config.toml
model = "text-conditioned image flow-matching model"
horizontal_flip = true
text_encoder_norm = "layernorm"
text_encoder_norm_position = "pre"
text_encoder_activation = "relu"
text_encoder_qk_norm = false
text_encoder_layer_scale_init = 1.0
text_encoder_positions = "learned"
logit_normal_time = false
width = 192
optimizer = "adamw"
eps = 1e-08
lr_schedule = "step"
Rows from block 7 of the denoiser, named by matrix and row number. Rows with one number belong to one neuron. Each number is 500 + 50 x the weight over its row's rms, rounded and kept within 0 to 999. All counts start at 0. Numbers have three digits each. After the name is the row's rms in percent of the matrix's.
# fc1: MLP up (model.blocks.7.mlp.fc1.weight, 768x192), inputs 0-95
# fc2: MLP down (model.blocks.7.mlp.fc2.weight, 192x768, transposed), outputs 0-95
fc1.108 107:441406540514469473509640421553522522545566413535627550471485487549440575438482517581476434530526485551536455488565459530441444458588477478519541491578540503513538453536520457454416552439552583544452557556564376477629495539416383502482441604539493492491481546495486547447514559529543549481
fc2.108 107:550512507514423467531361429562613506565564508494428488580478461523563448542476474549429521520502513460473551554491478501459465496542481522475472511486479473558481502538476453540394507415522397489589533475519454542530509471501437500489453406608484572488634461462436541530591478375521503487
fc1.109 105:495398612495516455530429428442495418425481496425478444452480507574500460536584556499452503589499488504463530570495562466580555415482531427504506515435531519440529505548518519528428543560530577462568578454452401504455510499542499523421457547467529588479378508531519455528519592470575456545
fc2.109 103:456594462465426530496371483410469512459504454468434523470540526538605486543466522640496543568471560504433538528442501476476593454479476450450496486543521430462500445483536510522467407594460337431511483457490473470498523488474503497514496462480501429456524435500541508554479543367452459517
fc1.110 117:445523397561526567449498492596521487544523522474517480454402487562449494544525455495446524544529498561544514470514557472543539476513538506505488463540515559486522493547530441444501584437450554518571492471568456461424413546374509488557468441462501498501491522596524509498503438307507539447
fc2.110 134:477510479513478524481420528503542527425511515513494464538472429483531571520493497397490461545508450399499510478586510521531445513531476484479526435451474525474498520508479540498477609574477555532475492510509478474543513445493420501523447522501469581454467578526593493500591513668500438546
fc1.111 116:464428582538571535501461422440539426474533430514539510438501522555466651512477497634397484563575563420495459450509469496563440430491495529542539498521574542507487517419478494468412534445516516502496547604513491423476462577453433482468489483450490557536498498500507552381509505470525556453
fc2.111 126:433542469480658518483536458455614515538451441488386504503538537475472523530516422570456485468521495451460492510532482482522432553548483496453552485336449606476541488435489519494527552536500458530505459474502513553548454511452452473520491505458447397532409500540455483515404511574487544356
fc1.112 097:515397461571460422497528469454497498569491458457453511502547522484512473545515570585473447536465501507515541591454463505456522454547568536503501501535504567581578446476487498540495462452434428555496547515524418493464422476515434462482504549450488596456441475508489573453460525562529506447
fc2.112 087:580623490481456487467471465536518443478510537497444550441558488485539543548520550464432446567549544501479467450444523432517507510576556527417545526544450479539427433455453535477543448502463415553487483481482491442576531461485442516548539430476479394511468445515551460398487426483507466488
fc1.113 100:438412484513519427577468440460535557589497559416542530505503540468536538453580497437533525485499522477546537525487428514549540560485577495625496497532455509511525477601554533634594444450516530495446455570446556579461563447482503430525488486446574500413470543468482506424400549570526485553
fc2.113 092:465552428489614443456480494398528502468539468533460484565525521522541498591555470480537517564499530509475518453501489529506407468457555447394479497441545571457501470475507544535516453559484584424483445550465569436535525515500477631471563548527482457456491474474568531394542434543437522418
fc1.114 111:421508432516467458570571531572544493493411525436474470524489401559427529520624414524522563569521486479480524564452550472604547605490539491532504544462477411528461508599563476511521499528466560481368549553420529521489425429559476499378446452569517556506419525575468564428501509530466545628
fc2.114 115:498444453504540483519414536467470488515458426540453485446541528504521489612460525528461547530434467459388512457504541551512506436523522519452456529421475512515440460493458488536511496487478502491525497539572492545553495456549451546538414454547509521501460466534517557501706503558555442398
fc1.115 099:501388458537554523402502477441485531486544459458569502497509531514454577562607542544510407474589423533440475555544497530562444499522519487458468503478570469524452449559477507582537497424494549424456558484491461443493549524520494579502489526519427441460549465411564562463460444572516574477
fc2.115 092:437592508498576505490396475616491478400495528535498528602565484453597491506532435469529555479533482433558457555532446479428490466517522487383504522428522473521517386550451432532450501465458646427501528534578540465504459523602461510485454477530479561434574495503437581499516496434571512498
fc1.116 096:526402503460506456450438521434416467523539443550572567473477429541541531448556532495550497551639416458534545571458540460520567450417496566494440454556496412447480483533529461511450548514474570444509517403460446488494548442622556530477549482522482577455434465480494494466424453562534529496
fc2.116 093:533582568452477558483511453496418508566407570563398523572504425498533558547458515582573531535444552625486546457475563545485501451406541487602475505468558530490558489502488514420546512469464411509499427478423543438534538580467587479436502540589543488523547534468502471532404526466525566443
fc1.117 134:496492501506571553536506467473396529486439514508542513567537576534470520543458573492398489469476525490439484453586536600489430604588504453497449452517491503549495440499543388482555546503509508516536480602436428502572488487456404543620494508491540487579476570506506487504572566473505540526
fc2.117 156:467502483531565504458441457523377524483436539536415487474565487490560481646502535530562543546509461482560533498469536551542501440449535511502502463489521470498538464487494495536554551519502480546559507568567475510509475582506420472481465499411534581475479483533477532500490483546525422591
fc1.118 091:509439567455541449498510442382483517536467512514430420519593432530555506443547541478531459546457513518452552464551476579539548528541526468609498435507536463442478452474543458570554426419538499479420538540436518552550578572599521481547476599529392553556381530421461470428412491528544429511
fc2.118 083:559545512564624471505533500518537443494515478502364490534504429520554504546542464444545451462422500576592454482494514511551480530477492558487493429428537541507510458550531485467529499432431531503531476442491520541452535528509548585483423538378558520517527541538583502508491514555544529431
fc1.119 099:434449451545397539542518493455556451462515474445529454543495425523405471527491431517529496505520526554507573518478499485523512545423445549521557431567473522455458440513491556449466451540515459570364463533466399456438476438488476510519438435558485522499520423448462569453454553382458592519
fc2.119 099:535574426506420477444522474403596530514509426521433520646527472473443490538554491518567537528438505475503537535499537468535448479550451487537560519489471471515463536503512484555437613476443564540475430492511531501478435445561469614467426509411453537559417465455481482486563473477485535433
fc1.120 087:533380500491470532462542485515576549413488461406586496509505561485386506497567441580434499562496502505534461515478524461617533533517453449430482517551508519465475441483494493582480476445441496380458516464463443483606511552444533545456488446476496531533413479484482544492394497532533589480
fc2.120 104:552544506489483541480452447626505445618518482524492541563538521553532516490479533480502526451452435436564488463537474518548580519546470538483517520565451489504512533548460409543461653467589444516436557511444481545518502507473614477491502511499386512541559554417438498511621538491519603472
fc1.121 105:510614494456538437465439499459420442409528531548533518453464552541469504504446524525533554496490431434469458485540491560501535489466469537538550445509522393470442574392479421428517460595512452525492478473505512488529476530485444456437498438486491533528444467417453533462465447483568605529
fc2.121 116:533558501549424445511563426382456515587523462525539492517424478549533505511519544588452519474542461519566504473563562447496454489530529508521502432480443525507470519466509513532534457493470466531515474483489473469480465455516568460533544435453426473507504434480354425477493519502526596459
fc1.122 095:494514484460621568479391505506511491465541395499499463540481429588439520479510558508498411488538557453456524426503526426458438527445495511523484544411471451470510471540509422566587461433513518585482454497489528456582493504604504503562476498597472582480562501471436431448566443450519549480
fc2.122 091:448665556567406492543540518491400558437535474523458483588409580471483510484464529468442539480537426524441524526514485541563440486362454497386446513422461447492504440439502548468480479420446470548536483495428541435470510538449434538471493426405512500521544557553464623469514466495523518442
fc1.123 115:510439470560478527500509530556425423548445503517569525541527535476478544518538469485510571380490565362508452515460459512442534497613472429502501455524492439573472484601541536417524512530493580510474498454486462500568523491468457472514535477570470506509365439526390498506568517499382529517
fc2.123 110:514507519490526478472548497588470482479578430504517429431406447438410548519477535485423446438522505397471459534436479520553479486558522530477496530486488548501547465543555482456634504487439506417527523484474531515513529478450328492482488486532509343499585526479494527469422493613461447408
fc1.124 082:518596417560462461519523466536540463513501503440541478471511509521504446434485447597519471502554534408459450471454525448539452481604486534499560554462442559451466513536542483446469564495435453481469502485510485546481460497532470468491599520520530470507550397573417557409538516546476490460
fc2.124 088:465549446511495528464418544564456515548553529483588463587525500452395560523462567483535512519505512422462474536519545507513492549543490497504520595486533453412507512488502557489458585419561476585435549572505506540506510473498460521527463461606504539506533545462592526459468447470522487411
fc1.125 153:477475444529495510551510490518460509514506462533537489486511498528562482561539506547541555395500536406581519493599537536554560591557474461512518528467589468509520459561500428433410544501482516424417446573453478500493437494444468359529460584409527563485498501531390523429444572498451567549
fc2.125 159:473477506485538486535510484517630459485433465490594508450505531525554532445525490540458460561509501509492486496536466498464442502662469499497484461520494564529447451512501535501548455520499536501454470499570510470602499475467328484479505489266409470467553494518581512544473523489534398458
fc1.126 093:432490503563612436547420536471469487497559532505517439490485477553511442465497481464603454504533459498472512515438411485528426484477513499476506470436437449525473503563515538480507513495547466516362556559502606485502423522481526435452492498540521546552446460492505524460581598525488544518
fc2.126 081:502555424416505550479405596460563521483572477572481560466449442452493452451529518416509500471478450406430564509499449566547391519522493552488503539492465543452472480499468496530559439414508477479544581528441530556572568584550436524491513427495461518515444472466458586492562527500428524529
fc1.128 108:510478578542588428490516493482611415404569482510498471554575487474545467431676531501546492526498453460449524487385547501525546406504444506493518481530457470473550546400538477483494509545477510516452534525485446529586521467566567531438564538572430451554418550514541560580478414575556495535
fc2.128 096:455449505490598481560465553485553534464425536559401534487577519461501466567454478547491560545512482572516510496562434519461504477480534478520552461544473550448544468469500472445459461535553552492490543477507556486459462563524587634479499490534587570464435489518576418494532560643520467547
fc1.129 093:442451450461566441518570435517479508536490484471474557582580498431503462471568522550507420576549493544488442460585521560643532485478614497556517457442544487501462554553457566458443525509455430488404556541423551402531531570517434538510480577462579533502498471489502450481439572512457456490
fc2.129 080:521483503474632479562451522591596481495528540536440468448488513426582591583581462513525526503429441432441472508471489573456542521552501509458461539510551558516507368523465516523448469347474548456514540526452447558545470358519517438494500437527492434525571445437528515460506516508484525398
fc1.130 098:469536453548508478510511461496479565440425493581497524453485583469527591517639445446442434538501527416470431482597461584482483535574434494489461500534543461499497521440555514557446474544516473458563549494465553538462560458497459514558491503484499476531588567526492415486458532523438442510
fc2.130 099:489576505478524486545498480465517453524473534470540464551537477542631521511490523443522515465557484498447449451529513472579496469520474494490471469662447467451546456515487511496465499492553518465527543517445472506410509320475545420514448433428533521536514495502599468491472534365510461561
fc1.131 094:486481425459529495590534418566528556548511526455450462534572477422459437469500529589467463477504566443465518544454479454565407438560604430563567450467540460506447550583527546521525460489532569386480577480489485484523518482585417473554537474550608487508466583450491528467439543547529433439
fc2.131 091:556457507513681448541421529589447471475542514525422511470536501538489525571568496538521468480528558447540535515508496463506493453585539536488535457380512529474470499478525482579533411440528506489488509534453465525529463503490474540464524460484540470477463452550640566488485504494553450441
fc1.132 090:512464553476517513441466527466464502543562443465509439497559444471514577458627559561511529598463469459510505467599559478469505463370503540397508573526498460517484491517437505570494500450502509425537516472413454530637530465490512513518425500476403525546404454530541452482473481505474518461
fc2.132 091:546545430534500492472546546529456439500410471507492546473541454449590438472531507593545471579530467536544471566547568518528606509444466505532535491502469521569482510474552423484526440532497466476428523528494569540518512612444666495488462444496527477499565452448474505466488468504495505489
fc1.133 098:434464502488600411431406525594480484454524515556557564490477550509453591462623446592488502588546471485448464456620532527535459578453465543528551476523494444510492546508527544534551392387503517525479549516394420451538439581552509498436474466474537571494469507396501493469477488493485501470
fc2.133 086:548596559445560458535510443536526550501535479471515483513487461568554504491515433490552498461526489417441458510494449517533541522455450575506493505577495434500456406457432433544451538446568519603466518520403556507477540440555403526495536429413449626541538474440404604483452474409444503486
fc1.134 088:430396498561533422527439502522502509522496560550502512514489467512503505573550399514545531528587484474579525499439546503570554544559458488546502366512528503547524595497458413461511512571454454415478466511479417381536535624488588436531479472535473500526452419480491512468443511456520552483
fc2.134 088:465534474480474538465545548282499554484515517511454445469503425494570487450472495441469578435465557580472527490467528569574561485520440542507495464591520501568457392480546467510460428511501470395454451467391552424462554483487462517452477580426514620482441544532500448463508447424533473488
fc1.135 096:569526484456558467495551516483477535546594543531541457532524530499525368447441465546451563394383532430440521498546547570409491532499540480529519547427481564517520525503517511398464555445440480594457498491477477524506460496438511613546391511497536473467435468551503442561605464498393454541
fc2.135 085:523534538489484513530553518474583532536522536475504555397464575462388480473512468547394505483459448440512469515501517564565529417548525561492529555450464469520462589511420564514438461484469435476462505505509450430495457542496495423512426454451502520545507484525588547473484469607506470442
fc1.136 096:484372478501516467573545497553583466571549535523562449485508433476462435526541503451452551434476457488507521517520492435460444428490443472483481495541508466520455504574459539461454523527457556548466500548547472506524439529537522564433530569537566489558515450641507561561557529559530437494
fc2.136 089:479419486465417450552480505496479502538450532567445477482464546460517475471503542470431537494477461613460517484497545489444404491599538502567524465498523478452502652483462528456371525568447399417485458436530546554604499480530485504446451472479500458441474495478549454510492531457441471582
fc1.137 089:517422603547511503450536430425452532503532554520585476449449499512552451476562439480437494479491470526474528503499552491464581504571497445481504455554583455551507434539507510465554545440379561508449510527530516494567467491513480477539515428470513571463331508484475437430407585450509531452
fc2.137 095:456558578451451518503562424527472500541469506555406495465467464479521501433526553583554537569460521616460570491494528536481586464463506523563468397460476470499525489471527511523577494561558553474544513469473532492543516564514526441483554499602465390505591476557476505481412540501485537502
fc1.138 095:553465494498583504432398440459509429426451501539479529514445540606471471505467441446443502460524515441485400548450479559417517536459552449422505488493567436479464489521565467431543488578478500475562529466462512435453476547410539500428388521552555520526425422443485479423500587548474477552
fc2.138 096:502546500563404532509516523587514551555458436556459451481461553478451470492491560600514520574500461531506473474502561497481489512506474530402515480471516408512492477552549439551615506565504438422504470493487450520481463411505549546544474444640466473515553496565533563469490499503439655493
fc1.139 090:522514498486436422564541450424561532449499497546549538529534484610505408427494466483415497532516516503549408492584483609409538582410473466421429457528527450508536475498470546515487513487402567476548440542464488570554543566458434546551521518406518425541546505579504438570420507646511577552
fc2.139 088:477524449569465543503438433530514465458484441523537524462519485466541452535494452502443471494467472499422549459454538568521498542492492477577425476587435564514529515533462517535462489510465426596486460495417475432429571421550411531537491491636532501560476448484526567443494556493565491481
fc1.140 102:543470445550518450622497547511497529515524555467432526537518507560474429461434408433492523485435527432514497471471500539460484443625495474548486518486501512528554534416518537482482497503467501568480416475511446619446422581546527556518609501459490590475468491411494470429530581500497466517
fc2.140 101:548550470470499446501582506461559519573491500474435523599491529459397489553453525521458462455532514492533526479547467492532439568659456478447556524534449477545531494457533475535502528581487443532464459438443552549530504486464449482528439574445520484477405490533658599532523494442469512493
fc1.141 092:485473524481538469522450476505529444493487466563458491608518449479481489423535541462504459488545477506437478502459528472563514519517589457481586578395492440467489461447558460549625433534445493467540409519513594527590473553477531505562428448483430577556492505540551525568499403479473524463
fc2.141 093:453465538477499463474459498500478539535534511477407491540497552464456499530480471479480514530498511480455519540473493537536522447399548465612528477464512539541558505527498526534525530465497542491521531508416480476475417483568578484534545484445522527536539483531521483483664533545496448422
fc1.142 097:449473460533546484454454482461414432571451537552498498461573390428527501418604461499528485549493456539555488452409589529572476508504451510435516505508460505497482489522534519508477536486603527511426543505510569537516501512440558521500546506475441498516466543581502488579514448533436446595
fc2.142 093:441371533545482482546425485486501547545479484485538496473573482532541508565494535538565492491507443470529493555463495473537410475435481539596527472492448574520483492524458579422429461508565542476477549539510510531577497633470502475513534394423514563450429541458546520598440506603462458403
fc1.143 093:522576517576519433558528558498488531532492443563482451446536557497521481536537543497437448488442469498489501456443447456462483507548411449451558384453453420565510479524460437458501552582491620517480446468522408582462425511541506525435446541432464559511346504458462458430475623400527513439
fc2.143 088:459541482461566523559580452538523470421449482441470545439455519483473531580427467513577484505501558443529478464552510462485440515529553434500466479518485514539557483550433534444551464632483566560531484566490557545534431468533454459485540583327464484491458456528519502426464505430434562502
fc1.144 100:548468518504520496461538469400492593432542466394475456492494513484575454518453486440384481472480540485533380569629485588468542502508517538444430530448513495517482446514552488475501530500386473511515476465448479581491496463477589526570430555452521578528502579459532434474513596560451467526
fc2.144 101:459604449522471515531569480506497554553533457514563475424461485545496509499513472506373526548515503452484460465500459503548621514585571455473533500574521355515537526539465431512510493552489417579502540525501463492433451434513508515469470491412485491476414456505570450520548504423504543510
fc1.145 084:508462436442532513477517509484525485481458496485503499408471438399597493552575461470629434585443405551532543516425431507515496561503502540490515525506400555494513524547477434450541487482514479569522441515580533465526577532453557428564438506489574413442619536501437487529452486470526552571
fc2.145 087:525408476493549485578560542469579447483448460518508554480547511497536480384438496547518564565557537491447566488513414552456468452492450520513466531524427549554435429459484489478524521417584515573565432547563535473565501464446528435508531545414598599519559485444524465463588465526453422532
fc1.146 108:484502445469437531531473486494512476521540464572470511568462533474500484585526520483462494532427498542447533536585555451508454471571555491463529431464494490524507489545483499479505426529450458422522566535383458524526435595490500457458469452408446491443451508476433526363474579415567539534
fc2.146 113:527382479464466467527527552494579508538511537464468523522500550542463485469537486486599505512460499492472462514552514563469499510555533542601499468496477576492474589536511464512498497485444509469504473535686474545463497597498439486550469369394403522456515426552595438538557549471456462519
fc1.147 083:520477551497401437470524415565468484516510451591557454475550552463588502458575511493377562499596525414496439558574552552488451546485486548585497516570549477476511471481482524459552437576459453583470475533536526480487513441481473466567483480470454519465424516500418484362500500456479555536
fc2.147 082:436472456553378534488549516520532479577495512564398500527450533555493533514513562650453532554538529492535470471504579553425585567487502515520505430398418496486492533440469554504587474458501485591478447476474535537458570482484476563554511532515422513561575458438510531524363556466483568499
fc1.148 101:472526544417487491420558469564513411491574437519472535517483464616478543566389580476465613431494554503416461527493510514478506523531418536471473506442496564544457525447486505473462514437409524476461510551522482510525444478531472488551457495548472524556556419620517572494555525540554521412
fc2.148 099:485563524478566501545498545639559471454535468549529510503445524544427552440478473460398448426479472393548460506487447473535531500505536518616505550474528488530552544522510580439465489508468482511493520499490563481546538520512383473426517537583398426429542491445509462476474457503465467545
fc1.149 089:463399464469425467491520426479508527452499482445548500480603534583569564548611519519485546556600551422541475534408440571566488552470526483601490492478460491547525472500526479442490442459415510490502495529443485523482541537523561468500471570479402516495436531551414454444490523481390472441
fc2.149 088:509494541505426520497449595571564493532426421516528545521541488502548464516555447473438522481525464378534524433444561480570526491484497450453465495505523574558472412502502464520474544504492592535552574553558545557547540438486512443522444530528470381547513450438511504543537479519488459439
fc1.150 103:505309582458458469519497477585518511427445431532437523526570510449446488535538450517519538460516564466469477422493432495543447501501509561407488492591526449517509438522571421506619385446517534455430523570487449450482490469462522525428507561514413523459568441493506521429478558483536521534
fc2.150 105:453560472513495511533522482415549526495473511501573598538540532534493477444489456529567518502468466464464499528502474448495420497467435502574515556522509463534535491525479549535572539473462503456507547586500507540557470426538476516524511502446377565567402461484463579522466477525554553521
fc1.151 098:559497571545569455513443502531473464458597425577610501503537558475583574489446442428545485543525473464556532495397436517446475491534540508546455514486528447520547560467544483401511576533467544564581436641528544478465474551507592483588512531519447473438463461524430514420482440432416536536
fc2.151 103:502420462439566470445511509294495478569510493495457468526533542432484502558463433497525467478451459404517467509537521517545436539434470497485541552566533560458483535541527527466611435454550472523588525511434546542581501475443585470512500457574547565534374557508453620525472451581453523546
fc1.152 093:602443453522578597491553496502485629540499484511478434543443529529465543444415531409456511554437528448419513518487600583418488464559499479511431562520505519487437546478492473469590529493584387515527494439484466531486434410499565549550445480601407501538525537483526555474596531520456552521
fc2.152 090:435531546495516542460588492639537564489468488503556549509451498494482523507472541528453458533522540534516550452556496457479540546521507522441489536430474496498436420576583520570523459449575575474441519473547564545430469602488529443533440541585396579510587465534520579438567435397529525563
fc1.153 155:451534444516641462471538483607481466435540487540525510509477521587422499461511458498488450352526524543521511545514452529498460454605485449504453455547520514497520522479458414524469531499417629543546502527424488501446503470521491506515456432441445556527469500453457500512560398599543568444
fc2.153 190:509466502505670498524441534420499490469438449493584501380480460498669469491513511500509543548484503570469476469503510527497441503594521502440507525492530538471440319471466548488525462464486487488529590484451503519505540484516515465477524453492539495485541487503494490542512491380438463399
fc1.154 096:438396558447498489443444520532477578486571487515467473491450550400476521562482455515526502582528463463528452488559422483511520443508455517430455463499483547439542501495561479560566419444585465555574431473450398547527543451511527514494525548529519406550644554521550585550514471535580459483
fc2.154 099:523474492508548458517424567586500541466487547557624476484584461486477485450547465455543519525513495479551471539469500474445516462555461487509468472491480399506492546491524484546420595474486511543476518477560552486440519525486459479514533582551467617496439482533580540526584443364502559630
fc1.155 091:489533573427477614537577561507517469493613503534466481464466486453501460486431561521459494444483544478535421466466494532463551626464538525533429468501544508501425477468520422491560465572391530514548438470543595573622546555466576505554488486446482624503447418559499480547546442530490492497
fc2.155 088:511497484537397443448492435479466550463455582434529483497456504480377444542511540426460497538485490461590451569566486485489475556481500466358519487426518457471566535465468459498517504545446526482490432583467463550477438453517484481491567457476481500542560498498497469487471489583463527443
fc1.156 113:526447549535527465552423533568503561345540481528569474513586577533540430499515513513494518479406507442600461468547440463532487506513550424610462437550476403408573501549536483478327529519547608512507513527538393483502468514519473392534535523533438480542528467496527564423469524473474587493
fc2.156 123:550576496448423522498486466516474498479542462481403463636595511514502489560506484363539496495515530526464522530529558469508589508538465504548545547568451501449488483478504457468391582481486370441542502458571520506447447471507383481473488524522500461508359518491515461495488523364506541549
fc1.157 099:531511479513567520516548475552460462484432516556555509497542510500583500443484509560505474555477553449583429472443572439522492483550412515569541552628626476528564522527534503460378460506483553540456468518538528442436496464453528409460502463525566469528483520424486431555495496454594551454
fc2.157 112:541550519510444501478555501416505558463421510454495529487435471431486484465467572476532458568501487387517560450480447543494493463480514454375466476555491463482512493567475513456510375520548437582501463539471492559513456366499501536539507379548485543526624457529424524524423529532402522555
fc1.158 094:524481444496462510522486494439449520548517517522511579535552517576547550514548432544550442659562486516517507495561560555561463430549502446584531570426578493533465548602548492583624445466457462542463527531488497445448460526550421511462517506491467492454533530474480573428465423610541474516
fc2.158 089:559567550549571473475478517420578532510465430461487515566592545524606499450536556468500492541506487562474465515530552467434494536498528541437554575498438510503543473469532512535482497437517498528489506430492525539478460428490379564491444406552499644531369453497478486551474488510485537437
fc1.159 104:452618466505527527524577409523479493518578477524605510515508495491433519505561552490487526392499497472520571488499471554513570527546542562545528493619542441546508394446505506517440486532487536422421554498467471507536418438458470459444504498406494438572475498494425488518431533368464638468
fc2.159 134:526472503507427500468525444464584558597533504501494555553537478523492527500520466519602499515529492458476454505564500512469456525520512493553457474487461528523521512521462514511481561461474545601483450497583477493523484444468547464506522471415424620488502514505366408447525466426475666554
fc1.160 093:510434532516511414532561474481550543525550470516501530450543517449566439456529487471466492511492509496446364506467493620494567528481470424467487459549451450513488574449518567510501462516439442520607477587488545565506504539464554534528461535446458469562430512508488433627524471474478437521
fc2.160 089:445450458509494466463559486484563469566509447487486505512571461522533514554507534514442496552553516401483543487520446425549466532490479482505576525473557481480430518503473481504418489510561490430444476501575484463484482543496507489478453433376503514555467541524553439462513556517482506529
fc1.161 096:487454533541528521515483492466415532478454444517567452476463426553558605441476537468400452460407484415468451410532497553526552473609514538463535496520463470549454486482548435448507498460406429534467490550486554501562526526514486499545434434485379596472408494476469460494536545469465609527
fc2.161 094:466656487554543472476527402409572488544457518463421526518451480498542495401496438521427517551517531575457456523519481510483480564445444508501486507401450494524476452531464462475480448564518420499514523595457496444464543517459517475466475466533372477516650478547468538518465522486520649501
fc1.162 091:505430507566461508537634450500451494554538556490606530489489489593484514490531440516481468565458530487549505466434496483496431442502586448485579519537443558478489451489442531454499554434404533458532472463570445444547561539625450526447496531470427627560443537485492443410488485518441497566
fc2.162 093:482579465436422524471526407514511554655524537448400485541467521490470484605536559625538466560485561460495528441468521526447498505459526441375513440469470555540528523514397460520491458515470457513545463548466481546525522488521480523483547428419532445551515495507401455515459493500517564447
fc1.163 102:472391479543539460489412522526501493491485441477551509481520515609512494558447510458504566555598538436500508465513517564479448460565534539490532617445491555480538518484519564401444559519472556542530535505539457458434515658465537429475429484477479452542532552504491427450578487479545554527
fc2.163 095:455503510431497503484527543454487512615451470548374483524475524486537491431461472516486500470476478433438551530488476506562432470494508503446473451494466457550453424451476435527507454461528347486564515467331478458436533437521469501533456497415456446504474525502374601519399491487476527443
fc1.164 092:471440427516507494570458487525463506554477474544444461610466528472506437441513460470574555511450508541432436559432443407577564388548516531458489525471499518539519492518508565472494475431545583498533467455499498577532501551526514595499515493436470552490543528428440448475395488485604443479
fc2.164 090:524526535519513545511429558492552550454548500537340485545490516530579439468550508583503442551513506426545491465552487526525630469607512547543556512501469503449501448553544470502504449511465367480470453477519492550483476405485510498520563591542466462526438470503609401498500532514507446494
fc1.165 082:515627533513482587520460594469483589490597484509438456456455485496412533508468493528481532484538434590464563503454563479461567455586539449476563462498426581445452536409414572477521482543468520521485437509535504561486396439444471536484530410498541460549563518458400579568473425488463419526
fc2.165 076:532568508556444427421438501465422487532509523518492469486450450552455512433472511463468554547562494456578552436461490525459460456555488505518538483478550491475572495521554467516489484519472458401454523516560475532486492503423536419472498451440474536438488426474635583434615573565507463547
fc1.166 142:509524510568515507517436515518539517503540545492500451501357448543480517396528529482490531492484448526532572432498546425508477522570522546482543494578523525439507473597511515484414559450526497538547534469467447454409440538433518338466498513427492492519480465595448509455437580392552482511
fc2.166 143:525631516451460485512520512537499515500539539482432560621569523490438517552498484351493468480487532475553440502541525499491475460442538504520463462498471524532478563487500520502476546509506657507485441459601513528469508516465422517492522472504518535487500470509662433470539507634502484537
fc1.167 146:560480546495491519513461447595467461492470481441548438510454431506501507469596438617482504574493464432551594578438602486526524492431532491638572534473526471501531468546467506542536483493468556543481484500495483390472447484507466409473515527539457568456399431496414564379425417492504591519
fc2.167 240:484458509517576502478461477461424515437464486532473475503523513497521503587495457460611535493447500484484510491538498535464443482448505507472512507383555552522481311497529513509601477449494598525489557495501500502540486576517325491510462477483482529478516499475521577497513487478503489424
fc1.168 090:502482476427446442444429558512488520557542558521538445385414440433554445552508482443512491562461452444521520535513482542547504563472488455383501540469527571527533527512557536596472439543586447493479491578475551502441571512579562529521457583455577494540530523586404514493493575546587449481
fc2.168 081:465420530472392467446476465469494467529483467442538534508376502490594555433508474432438544480522478515512499520485527470500482458461515515520556492498468478551528564484398562495496521594553534551465487451478519438564540515542473509491513473519520476512445571468557432583409435496421481567
fc1.169 093:513503408532515442571510409547520450505577524537509537472489503548477496483540476560563484481528558437501549449554533523565463480501579491457500476452488486460522571554449425448554508500390481427531542406513385456538467481433498572467488631523479499500498499548465475533424561550563551523
fc2.169 084:522598454528475462518484580582530486575448458559493458465483510547453451525502458539542508451547480459493543430413434507457458508513510497501499563543459524546462558434463422551493538533488443529609562499566551456458493479537581392472438536622550450520441487460502443460463479404548475450
fc1.170 086:528495562538473434567494463464529440511458440480494430438563452517536417460538474617492454609586483439496580425487499528578508471528533500532523501524518442496577465519534549611497433457383487463410503522546496508475472533446414473564517571581529480531509542507565505492429474572508532528
fc2.170 077:483538573541490468442451555577489455502549541440426392461495540550491495510471459573518510474447430542472489471440550561480563585570531521462473554477537498457518423449472473521555442492459393524456589477385526465569566471498431488565481425506553519467485544539509485508473452545419529447
fc1.171 111:493441544469434497559548501574511453535613456494488518568412512514509483477328512428474551385466528571471573454451495465468517455485502547390528481496459550524470490522507522450485578535457535585525427535533539546488510476587515545536505515537480580491467510578506520475554574557541480552
fc2.171 104:508516465442418511473542516547411549526593551468400494563343474530405538407466514410425511435544486484489520472483503490479413468482509518554460437514480472463539647504463547492501483606478404537472417554469458457508479561526455465502462568491536339558467501513532519501504474583458438522
fc1.172 096:451479479422518560555564489508514459390508477445552483440484476489542495553445484482492465556416424446516407524385567504541547540594462451428496491516522531484488561541516586368494460473409410593552464464518456537436485518478457472532443389438436520489555511444522424474572417512360502521
fc2.172 089:525587528489385492558616482505515445503563477542516503480501482424565480538491460592480450504553481475457522505450571463508493509624552455420511488628495495513544475488562502569404575469532594515577465469504494572463519444479443560497490453454432477558492466571482472531578462410488485477
fc1.173 092:534496516464515562546566463487462486482480483490470498496456469497561510449510445490430518536451580428571422561578589573518505411502610548578465476543514499554472516482561585416490501482363443529513421430513406551471460489478555543501454462519543625573470467502442415481508566536487544494
fc2.173 089:527606551486508520546503498524469490586431476555376504451457557523487564522512512548501477466503513402490553531491540525460619466615437526451467527553520426469566536563512450474533344454506373445538538498475519533475489474513479492471516510453550376494430529502572506538524490440517544452
fc1.174 091:402454549488486511431480437495452536547520553532505502564535571524553496508529413513430537434476445548465388538503473594387430528482404453468512533633459525563562512508451500448444529510351487469451483524441431480499559505534543462556409473488541482444573533462481442511471498484468558423
fc2.174 087:483476544445389560437493483569517467612537461512487488473534448475570461461473496512462477584483527386456518456515486432526531496502517488534527431606480341556530579577551455560471479503505514507489544448529525503454526400526487494462549512469478412460649467448480496536489477545512455525
fc1.175 117:453465467505528398463534453373507482437448464532442532534535500507495486528590569497419466576507537471495513524478562460556520437532608497486492601379522498484485547563446420472380478540479531494499523474394424392525454483540418631454488545508445502493412508435420552449513465449571517456
fc2.175 118:475489450517467546563485517556484489443555504469363507518554534531592535524525540511537443440481480406463553483482477443461525485454518516442467436520526461473477387461550440497414414469465369609502575557556475535482538534497367473531469375487515512467485436501570475522448472462482474544
fc1.176 092:452479539475529470501562550445508561575476557515535560596491559569563561515531458576444517514471515450593570514506537470425461444424499552537506567515533518453479430465456454514500422488511542470522501576435494440552525621463389407472451625561529534514557494457545547431453517454540455502
fc2.176 098:462529476547505502492507539552517485520491430506469460507536474489645456455467458484485476474512474598445511401524435547467527474549483537382469502521479516478565431514401455531474544522499546562475557505530446552483516517516396456536500546356472588471602541551495471547501538416514448486